A small contrastive image-text model, trained from scratch.
Model: 64-pixel images, encoder arch xception, text encoder layers 6, text encoder norm layernorm.
Rows from block 3 of the text encoder of a small contrastive image-text model, named by matrix and row number. Rows with one number belong to one neuron. Each number is 50 + 12 x the weight over its row's rms, rounded and kept within 0 to 99. All counts start at 0.
After each neuron's rows are labels from the 100 texts, of 14848, where the neuron reaches its highest value: "tokens" is the input token at the peak. Only what is clearly more common there than usual is listed. The data: photos of plants and fungi (iNaturalist).
# fc1: MLP up (text_encoder.blocks.3.mlp.fc1.weight, 384x128), inputs 0-127
# fc2: MLP down (text_encoder.blocks.3.mlp.fc2.weight, 128x384, transposed), outputs 0-127

fc1.30:63 39 66 58 51 41 46 63 48 68 62 44 51 48 54 33 57 40 59 43 47 54 39 56 58 32 46 44 59 40 49 55 34 68 37 56 64 49 43 46 45 36 36 45 56 48 40 59 66 70 35 59 62 65 48 52 60 27 29 69 57 21 46 45 52 69 48 52 34 40 41 36 32 37 37 30 52 46 41 55 64 54 46 54 38 64 69 46 40 39 63 42 63 61 48 43 36 44 57 24 48 44 63 84 54 56 60 76 52 43 43 64 40 45 57 53 39 51 55 45 53 17 47 79 51 30 61 39
fc2.30:36 78 45 42 48 52 63 50 44 57 47 47 56 54 45 54 52 50 58 59 45 43 78 45 61 61 47 65 45 66 44 69 59 31 55 50 52 85 46 57 64 44 43 55 34 42 49 31 35 23 71 48 34 66 42 37 47 55 45 50 32 63 63 39 41 38 56 36 44 46 70 40 77 33 44 64 50 52 60 58 13 55 53 55 48 38 45 57 63 39 39 36 39 41 59 59 67 56 36 62 47 70 51 46 81 47 47 57 49 53 39 43 50 52 40 35 59 48 32 55 40 64 38 33 46 43 45 63
tokens: "magnoliopsida"; "asparagaceae"

fc1.374:54 55 53 68 45 56 51 48 58 42 46 49 51 34 49 47 54 51 48 47 32 57 42 53 29 37 42 39 33 48 68 30 64 40 30 57 47 45 46 43 34 55 53 37 73 47 52 68 50 55 38 50 47 34 55 55 71 43 41 47 56 61 54 59 62 54 48 60 42 45 50 48 34 60 55 58 62 43 48 38 48 29 35 44 65 75 29 64 48 75 39 50 75 73 40 32 88 70 57 60 55 31 43 53 67 40 51 50 56 43 60 53 50 65 54 34 19 45 65 47 74 46 68 47 49 68 49 38
fc2.374:60 47 43 43 45 49 53 41 49 52 51 37 59 63 51 69 46 45 51 39 55 35 44 54 78 51 53 63 55 32 44 68 43 56 75 57 49 49 53 48 55 60 68 69 35 49 51 47 60 56 55 54 46 63 62 57 44 41 63 50 47 46 55 40 29 45 51 55 58 45 48 41 63 46 55 42 45 66 58 50 60 54 65 58 44 34 76 31 50 33 67 45 39 28 61 57 18 28 30 37 52 74 56 48 05 54 58 45 33 66 49 48 53 25 38 74 68 48 46 49 34 63 46 50 59 31 54 49
tokens: "liliaceae"; "claytoniana"; "leaved"; "orchidaceae"

fc1.197:60 41 53 73 56 46 60 43 60 62 56 59 43 52 33 32 41 34 63 50 26 17 37 66 44 51 55 46 26 55 61 69 39 56 47 58 46 35 42 48 52 54 52 50 64 43 46 72 58 42 22 47 47 51 64 64 54 33 45 45 65 00 41 61 53 56 40 60 41 52 45 65 37 54 35 38 40 59 47 40 57 43 45 40 53 57 48 45 49 61 65 32 61 46 52 49 64 53 64 46 47 27 51 76 50 37 55 73 62 49 53 47 52 61 45 58 41 59 72 54 57 48 62 65 58 47 52 37
fc2.197:53 71 60 68 36 59 59 47 52 44 52 51 50 54 46 74 43 70 55 33 48 77 43 53 61 53 40 58 40 39 43 26 53 43 70 44 51 45 48 41 46 41 48 67 29 54 48 43 75 62 61 49 49 52 50 47 39 47 39 46 39 79 45 54 30 46 48 49 69 55 62 42 69 38 47 68 45 59 50 57 58 45 47 57 51 34 53 49 44 58 52 81 47 48 42 51 24 23 41 51 71 66 46 52 14 41 60 44 25 54 53 43 55 20 30 45 60 53 38 47 45 59 41 38 37 54 62 52
tokens: "liliaceae"; "ericaceae"; "order"

fc1.198:47 48 61 60 48 33 62 48 53 76 56 65 42 49 36 39 57 50 37 53 19 58 44 77 43 47 45 30 51 47 77 70 62 62 35 58 58 54 49 48 51 34 44 55 75 49 26 50 63 68 34 56 52 50 46 66 62 38 27 52 52 52 45 64 50 45 44 70 61 47 41 50 30 50 41 59 52 35 46 55 50 46 34 52 38 51 54 53 54 44 65 39 65 56 47 28 32 58 61 28 47 35 72 58 54 37 55 70 54 40 44 58 30 35 56 39 22 56 56 61 62 33 56 57 56 43 55 32
fc2.198:52 67 52 46 41 53 58 53 53 79 54 42 36 68 29 59 58 43 47 47 28 46 55 53 64 41 44 44 46 51 69 59 54 47 29 65 69 80 41 49 66 38 56 43 57 31 32 39 33 57 58 56 44 63 45 59 60 53 39 51 54 64 42 59 27 48 45 75 49 47 66 24 45 52 47 59 63 39 49 70 41 56 58 46 45 40 51 49 46 48 61 57 50 53 63 38 37 43 46 51 72 46 78 48 23 26 57 69 48 54 28 48 19 30 54 57 44 53 55 51 60 45 64 35 60 39 52 42
tokens: "ericales"; "liliopsida"

fc1.258:64 08 54 62 40 57 19 55 62 44 50 55 45 53 54 42 38 42 58 50 43 73 39 66 55 52 62 44 51 30 53 46 24 68 52 34 53 28 52 51 45 45 44 60 57 52 34 42 60 63 41 50 68 49 61 54 53 60 47 42 55 58 46 59 50 87 59 56 40 61 43 70 27 52 37 32 44 52 46 57 53 52 42 46 23 61 80 50 39 67 51 59 50 63 36 44 26 47 66 34 48 42 54 59 36 57 46 58 56 46 56 51 44 56 64 59 48 54 50 61 59 28 58 72 60 51 56 45
fc2.258:52 55 53 51 68 49 69 63 54 50 38 60 50 30 51 66 65 55 55 44 47 39 50 48 24 35 48 59 38 66 45 57 60 53 36 54 49 59 57 61 36 35 50 49 57 57 43 72 62 27 33 44 51 50 45 39 63 45 40 48 52 38 61 39 64 48 39 46 39 48 42 54 68 46 48 53 40 32 55 51 49 56 56 58 47 53 46 55 49 29 44 16 59 33 52 45 79 66 53 46 32 56 35 49 99 54 55 58 54 35 56 50 46 43 56 35 35 41 36 51 55 46 43 51 41 47 40 57
tokens: "saccharum"; "("

fc1.1:58 51 48 56 37 52 53 41 53 61 67 35 58 42 49 16 49 43 55 61 38 42 44 66 36 51 55 34 45 32 55 47 42 54 40 39 55 38 43 48 52 43 45 43 58 57 52 51 65 47 35 53 56 36 56 43 50 33 34 47 67 16 35 58 52 53 66 57 40 43 39 62 31 66 35 44 50 48 33 52 66 36 48 35 40 55 60 45 37 57 68 68 73 55 41 48 70 55 63 46 32 32 50 81 29 49 48 61 73 56 51 60 53 68 57 52 46 46 48 67 72 36 55 82 65 34 43 46
fc2.1:61 72 66 55 41 65 37 48 50 53 50 52 54 61 37 62 52 53 85 42 39 33 25 44 63 40 53 44 16 40 61 63 57 38 44 53 48 64 33 45 48 46 43 40 53 34 56 45 47 63 70 53 37 92 43 52 52 31 30 49 65 50 58 56 46 35 39 61 50 47 62 34 53 31 56 54 73 67 55 56 48 45 63 51 45 52 55 53 33 64 50 45 51 62 49 48 74 46 29 40 59 65 50 74 44 49 58 63 39 49 34 40 45 49 50 65 29 48 50 54 52 44 51 51 54 29 68 53
tokens: "("; "ranunculales"; "<end>"; "class"

fc1.237:60 48 53 36 36 44 20 56 50 61 50 50 64 44 62 55 46 32 64 42 39 47 53 47 48 29 73 47 25 44 51 76 37 45 26 31 57 49 45 44 43 65 40 31 61 50 46 54 30 51 57 43 67 43 59 43 67 39 30 53 58 38 53 64 60 51 64 67 23 47 66 34 47 58 63 53 51 37 48 59 48 50 58 18 34 60 75 64 53 62 44 58 58 67 46 46 53 39 63 37 34 38 56 74 50 52 55 69 55 65 45 64 53 57 56 42 41 34 45 59 67 43 58 65 55 37 46 51
fc2.237:61 68 50 59 36 51 55 35 45 42 43 19 65 44 48 23 49 41 48 39 59 49 43 59 62 59 50 57 40 25 52 45 62 58 39 65 44 57 43 32 39 50 54 61 39 59 55 51 75 38 45 48 49 48 64 55 38 37 37 48 69 77 55 45 47 55 66 58 49 42 53 68 55 29 47 43 38 60 38 61 55 46 62 50 53 44 68 55 40 52 64 65 53 57 44 43 85 49 50 81 30 52 47 68 44 43 49 51 46 51 71 62 58 58 41 70 55 50 33 24 66 26 60 50 44 28 56 56
tokens: "magnoliopsida"; "<end>"

fc1.96:51 56 40 54 43 38 59 46 45 61 44 41 53 48 41 41 61 48 41 54 41 37 48 47 40 42 47 40 32 40 64 41 49 44 21 54 55 52 48 45 40 54 44 24 69 54 55 56 51 63 53 44 53 50 43 56 66 38 41 50 59 31 53 76 59 59 57 70 25 52 55 41 26 69 58 56 65 36 43 51 51 32 42 30 65 68 49 62 50 62 50 43 72 82 42 29 76 62 56 61 47 32 55 58 56 47 41 54 53 56 64 55 50 57 62 45 22 38 64 53 91 51 57 48 69 49 43 42
fc2.96:59 62 58 57 53 32 88 36 48 48 54 40 53 42 41 48 69 48 39 52 51 52 38 58 69 44 50 45 43 44 39 50 43 60 71 63 49 38 56 54 40 45 68 55 56 65 39 70 64 63 43 52 45 61 58 56 44 24 67 66 52 31 51 41 50 54 48 48 60 44 32 47 48 47 47 52 35 53 53 45 68 38 49 53 61 46 59 40 52 29 69 37 67 28 62 38 04 44 46 40 70 49 51 57 31 42 52 51 43 47 55 63 55 23 45 48 43 56 64 48 49 82 32 45 53 30 55 45
tokens: "liliaceae"; "class"; "leaved"

fc1.120:54 53 59 78 51 53 68 41 63 60 51 53 49 51 29 34 37 39 59 57 23 34 36 69 43 53 49 45 24 55 58 55 35 54 48 56 43 31 38 46 52 50 56 41 58 37 38 73 57 49 23 50 42 44 67 62 49 35 41 52 63 22 40 66 43 56 42 56 45 54 50 58 40 59 36 47 41 58 46 43 53 41 43 34 55 54 42 48 47 70 71 39 65 52 54 43 53 54 59 50 60 12 47 75 53 26 52 67 68 50 67 46 58 54 42 44 38 64 78 55 65 53 61 56 56 46 59 45
fc2.120:54 65 50 59 38 54 65 47 53 43 52 51 52 55 46 67 54 66 46 37 54 74 44 45 63 59 38 58 45 40 46 25 46 49 73 51 52 46 53 42 41 38 52 68 40 60 36 39 77 66 68 53 50 61 47 45 38 55 47 46 38 73 48 54 43 63 53 52 69 59 54 31 63 38 53 61 44 49 54 60 64 44 45 68 54 44 59 51 45 53 54 79 44 47 54 46 12 34 36 42 73 69 51 37 17 51 58 42 27 48 46 45 50 17 38 42 59 45 45 43 39 70 45 35 42 61 66 46
tokens: "liliaceae"; "("; "order"; "plumbaginaceae"

fc1.137:54 51 62 67 38 53 72 37 52 67 58 40 49 55 37 34 43 45 50 58 37 49 23 67 41 56 60 45 32 46 50 54 36 59 44 47 53 37 40 41 57 48 53 24 49 42 48 64 70 67 41 56 51 62 64 51 46 31 43 61 67 31 42 59 45 47 48 56 54 60 39 62 29 70 42 50 43 58 40 47 54 38 48 22 49 65 44 45 38 62 71 44 70 49 50 41 36 44 57 37 59 22 54 88 35 29 40 64 59 56 64 53 61 52 47 57 40 63 68 54 62 54 50 57 76 36 54 44
fc2.137:50 52 50 54 40 49 60 42 53 56 60 61 49 54 46 53 55 55 48 33 50 76 42 66 59 62 45 42 41 36 48 37 56 42 59 42 54 65 40 46 44 20 40 70 54 60 28 32 76 57 58 53 49 64 43 47 36 45 27 58 52 70 51 55 60 73 51 60 55 51 49 16 54 15 45 68 50 48 48 60 61 47 39 62 38 49 77 73 50 43 51 69 52 65 55 39 24 47 45 30 63 66 57 46 50 59 53 59 50 47 33 52 36 31 41 24 48 45 39 58 54 56 48 47 35 56 67 40
tokens: "magnoliopsida"; "poppy"; "asterales"; "<end>"

fc1.366:53 56 49 57 44 35 69 60 70 54 41 42 62 43 58 35 57 43 48 68 42 44 55 60 52 32 53 41 23 55 48 63 29 51 41 37 52 39 57 44 41 48 33 30 62 54 44 56 51 44 42 34 58 67 60 42 59 33 35 44 52 13 54 63 71 66 76 56 19 52 59 47 45 49 49 39 52 38 61 59 39 38 41 32 51 68 53 65 49 41 64 34 60 56 44 42 43 51 53 49 52 37 54 68 75 53 47 61 77 46 52 53 61 47 60 38 40 40 65 55 72 34 53 74 67 44 58 48
fc2.366:64 74 48 50 31 64 31 32 42 47 54 40 58 51 41 37 50 56 43 44 48 49 34 70 60 61 37 54 48 21 48 46 64 47 41 51 48 49 36 46 51 43 58 69 30 52 60 57 71 42 35 56 45 43 59 58 41 45 35 51 57 99 50 56 38 46 45 67 63 45 66 40 57 36 50 66 33 65 32 43 49 41 53 50 45 41 61 51 43 68 67 62 65 60 40 45 54 37 58 57 39 51 55 47 25 43 41 54 42 49 58 78 58 50 37 47 53 45 28 32 62 42 53 39 35 44 62 51
tokens: ")"; "ericales"; "("

fc1.263:71 36 69 47 43 30 36 51 47 41 31 52 49 38 41 65 59 46 59 60 58 59 64 45 58 54 70 54 37 59 34 65 73 45 39 57 45 52 40 45 43 46 38 45 38 49 72 62 57 75 32 38 65 19 62 70 52 35 37 58 65 46 59 39 61 46 62 38 35 61 50 45 28 66 57 38 45 24 43 36 38 53 62 46 47 36 52 58 70 61 54 53 34 50 51 54 51 61 45 68 57 61 57 42 25 59 58 54 47 76 57 36 44 72 38 62 57 46 57 52 57 45 66 54 33 43 53 64
fc2.263:55 56 37 45 58 54 50 49 56 36 69 34 66 66 40 20 70 46 47 53 45 56 41 43 38 35 50 48 58 56 40 43 56 53 50 56 66 57 42 48 45 26 53 50 18 64 55 49 57 46 70 55 50 45 49 45 44 42 43 37 65 66 66 56 39 70 65 55 58 49 72 26 66 61 30 64 62 64 34 51 61 41 50 30 42 37 52 45 44 50 64 54 51 39 47 27 77 62 55 47 36 52 62 46 47 53 54 71 42 28 41 41 57 40 28 27 59 58 61 56 54 57 77 36 57 50 68 41
tokens: "("; "family"; "magnoliopsida"

fc1.378:61 51 40 55 40 53 36 55 68 48 48 59 56 41 65 34 47 52 62 57 48 20 43 48 58 43 59 40 25 37 53 76 35 45 44 33 45 42 59 55 37 49 32 61 63 65 49 45 49 44 54 35 68 65 49 47 49 47 47 38 58 01 44 76 72 80 70 63 35 53 55 45 44 34 57 44 42 46 53 58 51 44 42 33 53 53 59 56 54 49 71 48 56 76 47 42 40 60 64 31 37 45 43 56 36 62 51 51 61 49 52 56 54 51 59 43 42 37 51 63 63 42 60 77 55 52 38 52
fc2.378:63 42 62 58 38 54 32 39 45 63 61 38 62 46 49 51 64 31 60 51 37 64 61 64 54 33 44 46 51 42 54 58 55 43 43 53 55 63 38 44 45 39 35 57 48 51 47 52 43 50 47 47 52 55 45 56 57 24 32 65 50 82 61 42 57 58 43 60 44 25 45 30 48 21 50 49 73 50 56 35 45 35 45 55 38 55 68 57 52 50 36 33 85 66 47 30 63 50 45 45 45 53 66 64 75 49 59 70 49 46 34 84 41 66 46 48 29 38 56 41 63 32 48 51 42 43 64 52
tokens: ")"; "<end>"

fc1.178:47 47 61 62 34 54 54 56 52 54 43 46 48 54 43 48 48 45 51 59 46 60 33 64 49 53 67 46 25 43 58 65 41 50 18 41 61 40 46 42 45 44 51 20 55 44 43 49 55 61 53 60 57 54 63 56 55 51 30 60 61 50 44 69 47 66 51 68 21 67 61 40 24 59 37 59 46 46 25 66 38 52 53 22 56 67 63 46 35 62 51 34 53 81 39 44 53 55 67 38 55 31 56 75 46 36 32 54 60 59 60 38 51 44 63 43 48 58 52 56 72 44 61 57 75 32 50 43
fc2.178:50 44 45 40 45 46 26 46 34 37 50 52 47 45 49 49 51 52 35 45 69 51 50 59 22 60 58 50 59 36 51 40 49 47 27 47 49 37 41 51 54 58 60 55 48 58 49 58 45 45 42 54 64 13 54 63 42 55 49 51 57 70 44 63 42 43 55 66 47 51 59 60 46 74 50 52 32 54 21 46 61 75 51 33 43 42 44 53 49 74 60 73 53 50 35 42 59 62 78 42 27 28 42 41 39 56 35 50 61 65 83 56 61 65 52 39 63 54 48 47 72 31 66 44 45 47 38 59
tokens: "("; "<end>"

fc1.141:53 64 39 40 53 54 39 53 47 43 58 42 42 33 48 42 77 65 51 53 61 34 22 38 60 40 66 30 48 41 47 45 38 62 22 47 62 54 53 64 27 47 50 56 57 69 23 59 38 46 56 56 59 72 44 49 44 49 58 68 73 26 65 54 64 52 65 53 52 43 61 54 51 53 44 42 29 53 23 66 55 63 52 42 57 52 41 43 31 43 73 48 66 44 49 33 43 68 48 41 48 44 55 54 48 54 32 61 58 33 55 60 54 40 84 50 40 50 43 41 49 29 56 61 44 38 37 50
fc2.141:42 35 22 43 71 43 63 46 52 49 30 44 47 58 44 45 44 37 42 38 66 37 41 23 43 62 59 57 56 54 56 50 34 57 53 62 48 40 63 43 53 74 55 33 65 45 56 55 54 65 53 48 46 61 55 55 65 63 75 44 49 16 51 61 55 55 53 53 32 64 47 67 34 76 55 21 46 51 60 57 54 49 50 58 67 66 57 33 43 64 50 36 33 40 45 64 44 63 34 53 43 47 47 39 33 63 40 41 47 57 62 31 52 48 66 76 49 52 63 42 35 44 59 62 72 60 48 38
tokens: "("; "<end>"

fc1.233:32 31 46 60 54 31 58 39 56 61 45 54 58 52 45 43 36 32 36 46 42 52 52 73 23 60 55 35 15 54 66 73 57 56 42 53 54 52 32 29 44 46 56 45 70 53 51 43 53 54 38 65 42 50 63 66 61 36 30 55 47 43 58 51 64 57 49 56 38 57 44 43 41 46 40 61 55 47 49 41 37 48 43 42 42 71 79 54 55 53 44 35 47 72 40 54 63 66 53 36 30 55 63 66 71 66 42 52 61 59 48 44 42 61 57 23 44 52 52 65 71 48 53 44 75 52 57 28
fc2.233:52 40 67 51 56 69 39 57 60 64 56 80 56 48 52 83 48 52 72 38 36 59 53 48 20 34 52 42 40 70 54 53 55 40 54 44 44 64 48 41 62 54 33 49 55 39 53 52 43 52 55 54 30 54 49 38 60 56 31 61 61 47 58 58 56 62 11 48 47 50 48 14 52 65 54 55 60 54 47 44 52 32 54 47 34 59 34 42 38 56 35 29 61 43 61 55 44 39 26 31 50 44 53 43 77 36 55 64 52 48 39 45 40 57 45 40 45 57 60 51 38 68 59 43 50 64 72 49
tokens: ","

fc1.109:50 44 34 53 38 43 49 60 58 50 49 62 49 44 48 25 62 66 45 58 47 27 33 42 48 45 46 39 46 34 64 37 45 56 25 47 57 40 53 45 32 52 39 46 69 61 52 54 52 67 48 54 55 48 39 58 67 57 45 47 53 16 48 76 70 79 64 70 45 58 58 53 30 61 54 44 66 32 38 60 65 50 43 46 65 63 36 53 40 52 61 59 52 79 50 45 64 54 52 46 41 43 54 55 32 52 38 49 39 44 57 48 47 49 79 61 26 47 60 46 71 30 66 64 62 64 44 32
fc2.109:62 68 54 30 41 40 64 37 60 59 75 37 63 40 60 41 60 48 33 49 42 55 41 65 60 30 48 27 44 25 41 59 63 65 57 48 60 61 57 44 49 44 61 68 54 57 45 38 63 68 51 57 57 54 62 44 44 35 43 54 68 71 57 40 61 31 62 53 70 32 41 36 56 49 50 63 45 48 50 44 61 34 65 44 42 58 49 46 40 36 82 62 60 32 48 39 17 36 46 24 52 56 61 57 14 48 60 49 50 43 43 60 41 39 55 38 43 38 45 49 59 59 55 58 50 46 59 45
tokens: ","; "family"

fc1.349:58 26 58 66 42 51 18 53 68 45 49 46 53 43 47 46 45 42 61 49 36 58 40 58 68 41 60 44 46 43 66 53 26 74 57 42 56 35 45 46 32 50 42 67 55 48 34 43 48 71 43 50 59 71 54 52 53 54 52 41 47 53 47 55 47 82 52 63 49 54 50 53 34 54 49 32 41 42 40 50 44 49 43 45 32 69 70 46 43 77 52 52 51 63 49 41 12 45 65 28 63 41 58 73 16 44 47 60 46 41 47 53 50 37 67 61 41 47 52 45 54 29 60 62 60 40 65 49
fc2.349:62 56 54 55 75 49 78 53 49 41 37 56 54 41 53 53 51 53 51 27 52 55 42 65 17 40 50 49 32 48 38 45 52 59 32 53 45 61 52 60 41 34 41 64 54 67 40 75 88 31 37 39 46 40 43 42 56 48 32 51 66 39 49 40 64 61 27 46 44 42 52 53 57 46 35 58 33 30 47 59 80 46 65 42 51 41 55 60 37 31 50 50 55 50 55 48 74 54 45 56 34 50 39 48 93 49 48 54 52 40 68 61 56 40 50 46 36 49 36 48 58 39 51 50 42 52 55 54
tokens: "saccharum"; "family"; "typhina"

fc1.85:58 69 66 61 33 43 85 58 51 51 64 51 50 39 57 17 48 55 47 61 43 39 42 59 53 45 43 41 41 39 43 41 57 48 39 37 44 57 63 40 45 30 45 20 58 61 58 47 76 65 42 49 55 55 55 47 53 35 31 57 63 23 18 51 60 70 57 52 56 58 38 36 41 45 43 59 54 46 43 55 49 45 56 31 66 50 56 57 50 36 73 52 56 68 52 43 58 48 66 54 56 30 56 66 36 44 55 41 75 45 51 48 52 51 49 29 49 53 52 63 64 54 59 74 79 46 51 45
fc2.85:59 37 60 58 47 83 00 43 43 46 58 43 59 57 54 61 38 36 71 45 47 46 48 41 69 42 57 57 48 48 61 63 39 61 51 51 52 40 34 49 55 67 49 58 45 32 67 53 22 44 42 52 51 55 63 61 53 60 53 46 40 76 56 54 33 45 45 60 42 38 62 46 48 33 63 43 67 67 48 34 47 47 38 48 28 48 53 43 48 86 36 40 59 66 44 43 57 45 48 45 60 51 56 57 34 48 54 56 38 60 41 60 51 69 43 76 44 46 59 44 47 38 54 47 37 43 53 54
tokens: "("; "<end>"; "class"

fc1.110:52 47 52 63 47 39 57 44 50 51 32 47 41 51 40 54 44 43 50 47 41 59 51 60 42 50 63 48 24 44 56 57 42 40 27 45 42 36 57 64 44 58 56 35 62 49 46 60 47 48 51 32 59 54 51 66 53 40 50 33 58 34 45 85 53 63 47 66 28 56 46 53 21 62 58 52 48 45 58 45 49 31 29 24 61 53 59 63 61 75 45 31 64 73 39 19 52 76 59 45 51 23 40 55 67 49 43 51 64 63 72 57 57 49 50 46 34 52 63 65 76 51 56 54 56 43 36 53
fc2.110:51 76 55 52 59 46 84 58 48 44 54 56 55 37 43 59 52 53 57 24 53 38 30 58 37 51 39 47 46 45 48 40 65 60 54 63 50 51 53 31 44 45 72 48 42 55 57 72 83 60 40 62 27 55 70 52 49 47 38 57 59 46 41 51 46 51 18 48 64 57 51 41 65 65 45 60 27 56 40 49 57 48 70 51 55 50 53 30 33 44 68 41 43 27 55 64 32 42 32 44 38 52 54 47 34 45 59 39 42 49 63 30 58 31 44 37 59 55 52 38 44 71 52 43 58 55 69 29
tokens: "liliaceae"; "orchidaceae"; "leaved"

fc1.223:81 32 64 65 51 41 44 55 56 66 42 54 52 44 49 26 43 39 62 47 32 42 51 71 60 29 43 49 50 53 58 62 37 48 46 51 49 37 53 46 52 48 32 72 51 46 46 58 57 43 26 32 72 56 51 55 73 31 24 38 51 21 43 54 60 74 50 60 42 36 44 54 50 42 51 28 56 34 63 50 56 34 44 55 28 47 69 56 54 50 65 41 49 51 45 48 52 52 63 43 40 39 52 61 68 37 66 72 54 43 46 64 39 46 47 57 41 36 61 51 66 34 52 84 47 42 62 52
fc2.223:50 64 57 57 41 65 40 53 38 29 47 41 49 57 63 65 33 57 48 29 50 57 30 54 52 72 44 53 55 22 51 41 70 55 63 41 34 46 56 53 53 43 56 52 40 60 74 43 75 55 59 57 40 38 45 60 32 70 44 39 54 68 30 43 29 58 34 50 45 66 46 41 54 26 52 73 44 61 40 56 56 49 53 57 60 35 65 52 47 59 45 65 43 81 31 39 55 47 65 66 53 62 49 44 23 62 55 25 36 59 59 45 50 49 41 54 71 47 23 53 42 50 55 43 55 53 41 46
tokens: ","; "fabaceae"

fc1.191:71 28 49 49 53 46 24 45 57 57 52 57 48 55 57 43 49 21 57 30 52 52 44 51 59 34 59 46 43 43 50 69 29 54 46 44 59 33 37 45 46 52 44 66 64 53 33 63 50 43 37 51 68 66 63 47 55 25 32 44 68 33 59 51 54 68 51 55 24 43 49 36 44 65 49 31 43 46 52 52 51 42 40 45 35 68 88 51 49 77 54 47 61 45 39 40 24 57 50 30 43 39 62 60 42 57 55 73 58 55 52 65 53 43 56 47 46 37 61 54 71 38 50 58 41 32 64 46
fc2.191:52 61 51 64 41 50 61 47 50 33 40 25 53 58 48 17 49 58 53 63 47 45 34 66 59 68 46 51 40 39 36 45 52 45 41 38 45 42 46 47 43 44 38 57 39 59 54 42 70 39 40 41 58 35 52 49 50 41 52 42 55 65 53 54 52 49 76 48 63 50 47 86 43 42 38 46 39 53 56 62 46 35 47 56 51 36 46 48 46 48 54 64 48 50 34 54 94 53 66 85 45 54 34 67 69 47 44 40 51 48 79 62 62 59 54 70 44 47 38 41 61 20 57 59 44 43 48 63
tokens: "magnoliopsida"; "hedge"

fc1.88:65 44 56 58 37 39 38 54 60 49 32 57 51 41 57 41 47 52 70 66 39 38 51 47 56 39 65 40 15 37 50 80 25 48 31 34 43 42 55 59 36 61 23 49 54 57 53 47 50 53 46 37 60 70 48 47 63 40 38 45 55 25 58 64 66 79 64 62 30 58 58 53 36 46 58 50 56 39 53 56 48 27 47 38 54 66 63 55 47 49 48 29 63 70 43 40 49 51 48 27 39 46 38 57 64 47 46 63 52 53 52 56 51 48 67 45 31 37 60 53 71 37 56 77 54 49 54 58
fc2.88:70 68 48 52 27 54 36 41 40 54 49 26 63 46 50 40 50 43 49 39 47 41 49 68 55 45 48 53 44 20 55 53 65 45 35 50 46 60 41 40 52 35 46 61 32 57 63 49 67 39 42 46 49 35 59 54 52 42 35 49 67 92 55 50 40 46 50 69 47 34 57 43 64 22 45 63 48 49 42 45 50 37 58 45 47 40 61 54 48 56 59 53 71 68 35 29 70 44 52 66 35 54 60 58 44 47 50 48 48 55 59 82 53 61 44 45 42 40 17 35 72 35 56 49 45 32 59 59
tokens: "ericales"; "("; "<end>"; "order"

fc1.58:60 54 63 55 40 42 48 56 45 54 59 57 46 47 53 14 50 63 49 56 46 33 32 61 23 45 50 36 53 33 57 30 51 50 30 47 43 35 64 41 37 51 53 26 51 62 63 62 71 65 40 61 66 28 63 57 51 45 34 61 73 40 26 56 55 55 50 48 60 53 42 40 33 59 48 47 49 54 28 55 63 59 51 39 39 54 46 42 34 45 55 69 59 65 39 43 72 38 69 41 40 36 60 66 20 52 60 44 70 48 63 60 47 63 60 42 45 55 50 52 74 48 60 73 58 41 52 45
fc2.58:49 59 54 60 52 59 24 43 61 60 53 39 51 51 56 43 46 35 67 58 33 37 52 34 65 47 63 44 18 56 60 74 39 54 41 46 55 57 44 61 45 55 54 39 55 35 60 40 26 45 40 54 45 77 51 63 62 59 46 34 46 49 55 61 55 39 39 69 42 55 75 48 30 41 57 50 57 63 47 55 32 37 52 40 50 54 45 43 47 82 42 41 70 70 50 32 69 51 48 54 62 43 64 70 39 55 43 74 46 44 38 52 55 73 67 62 37 48 62 42 59 24 62 50 51 27 51 47
tokens: ")"

fc1.207:68 45 68 78 52 59 59 52 59 58 54 54 38 55 34 23 36 36 67 54 16 37 35 74 46 46 50 42 27 54 58 56 35 63 52 55 44 35 46 46 52 46 59 51 52 40 43 68 65 55 20 53 46 52 72 67 52 36 36 52 64 29 31 58 40 56 39 58 53 50 46 54 39 44 36 40 46 61 48 44 50 47 50 44 37 48 58 39 41 54 69 42 57 47 49 47 59 46 64 45 61 20 56 84 53 26 62 69 64 42 53 47 50 48 43 51 45 61 67 57 58 44 55 68 55 36 60 45
fc2.207:47 69 57 84 25 54 59 46 53 40 56 46 51 58 43 47 45 62 57 48 50 74 48 50 69 65 40 57 34 47 41 25 40 41 65 46 46 47 43 43 39 30 47 54 34 54 38 47 65 52 63 53 44 54 52 46 29 47 39 57 35 68 45 54 40 68 62 45 55 61 68 32 63 18 39 70 48 63 47 58 53 45 27 58 63 46 53 63 50 60 55 74 48 66 51 45 25 44 50 55 83 56 46 50 40 48 53 48 41 44 50 41 60 32 31 33 61 59 52 44 49 62 37 31 36 57 67 44
tokens: ")"; "<end>"; "order"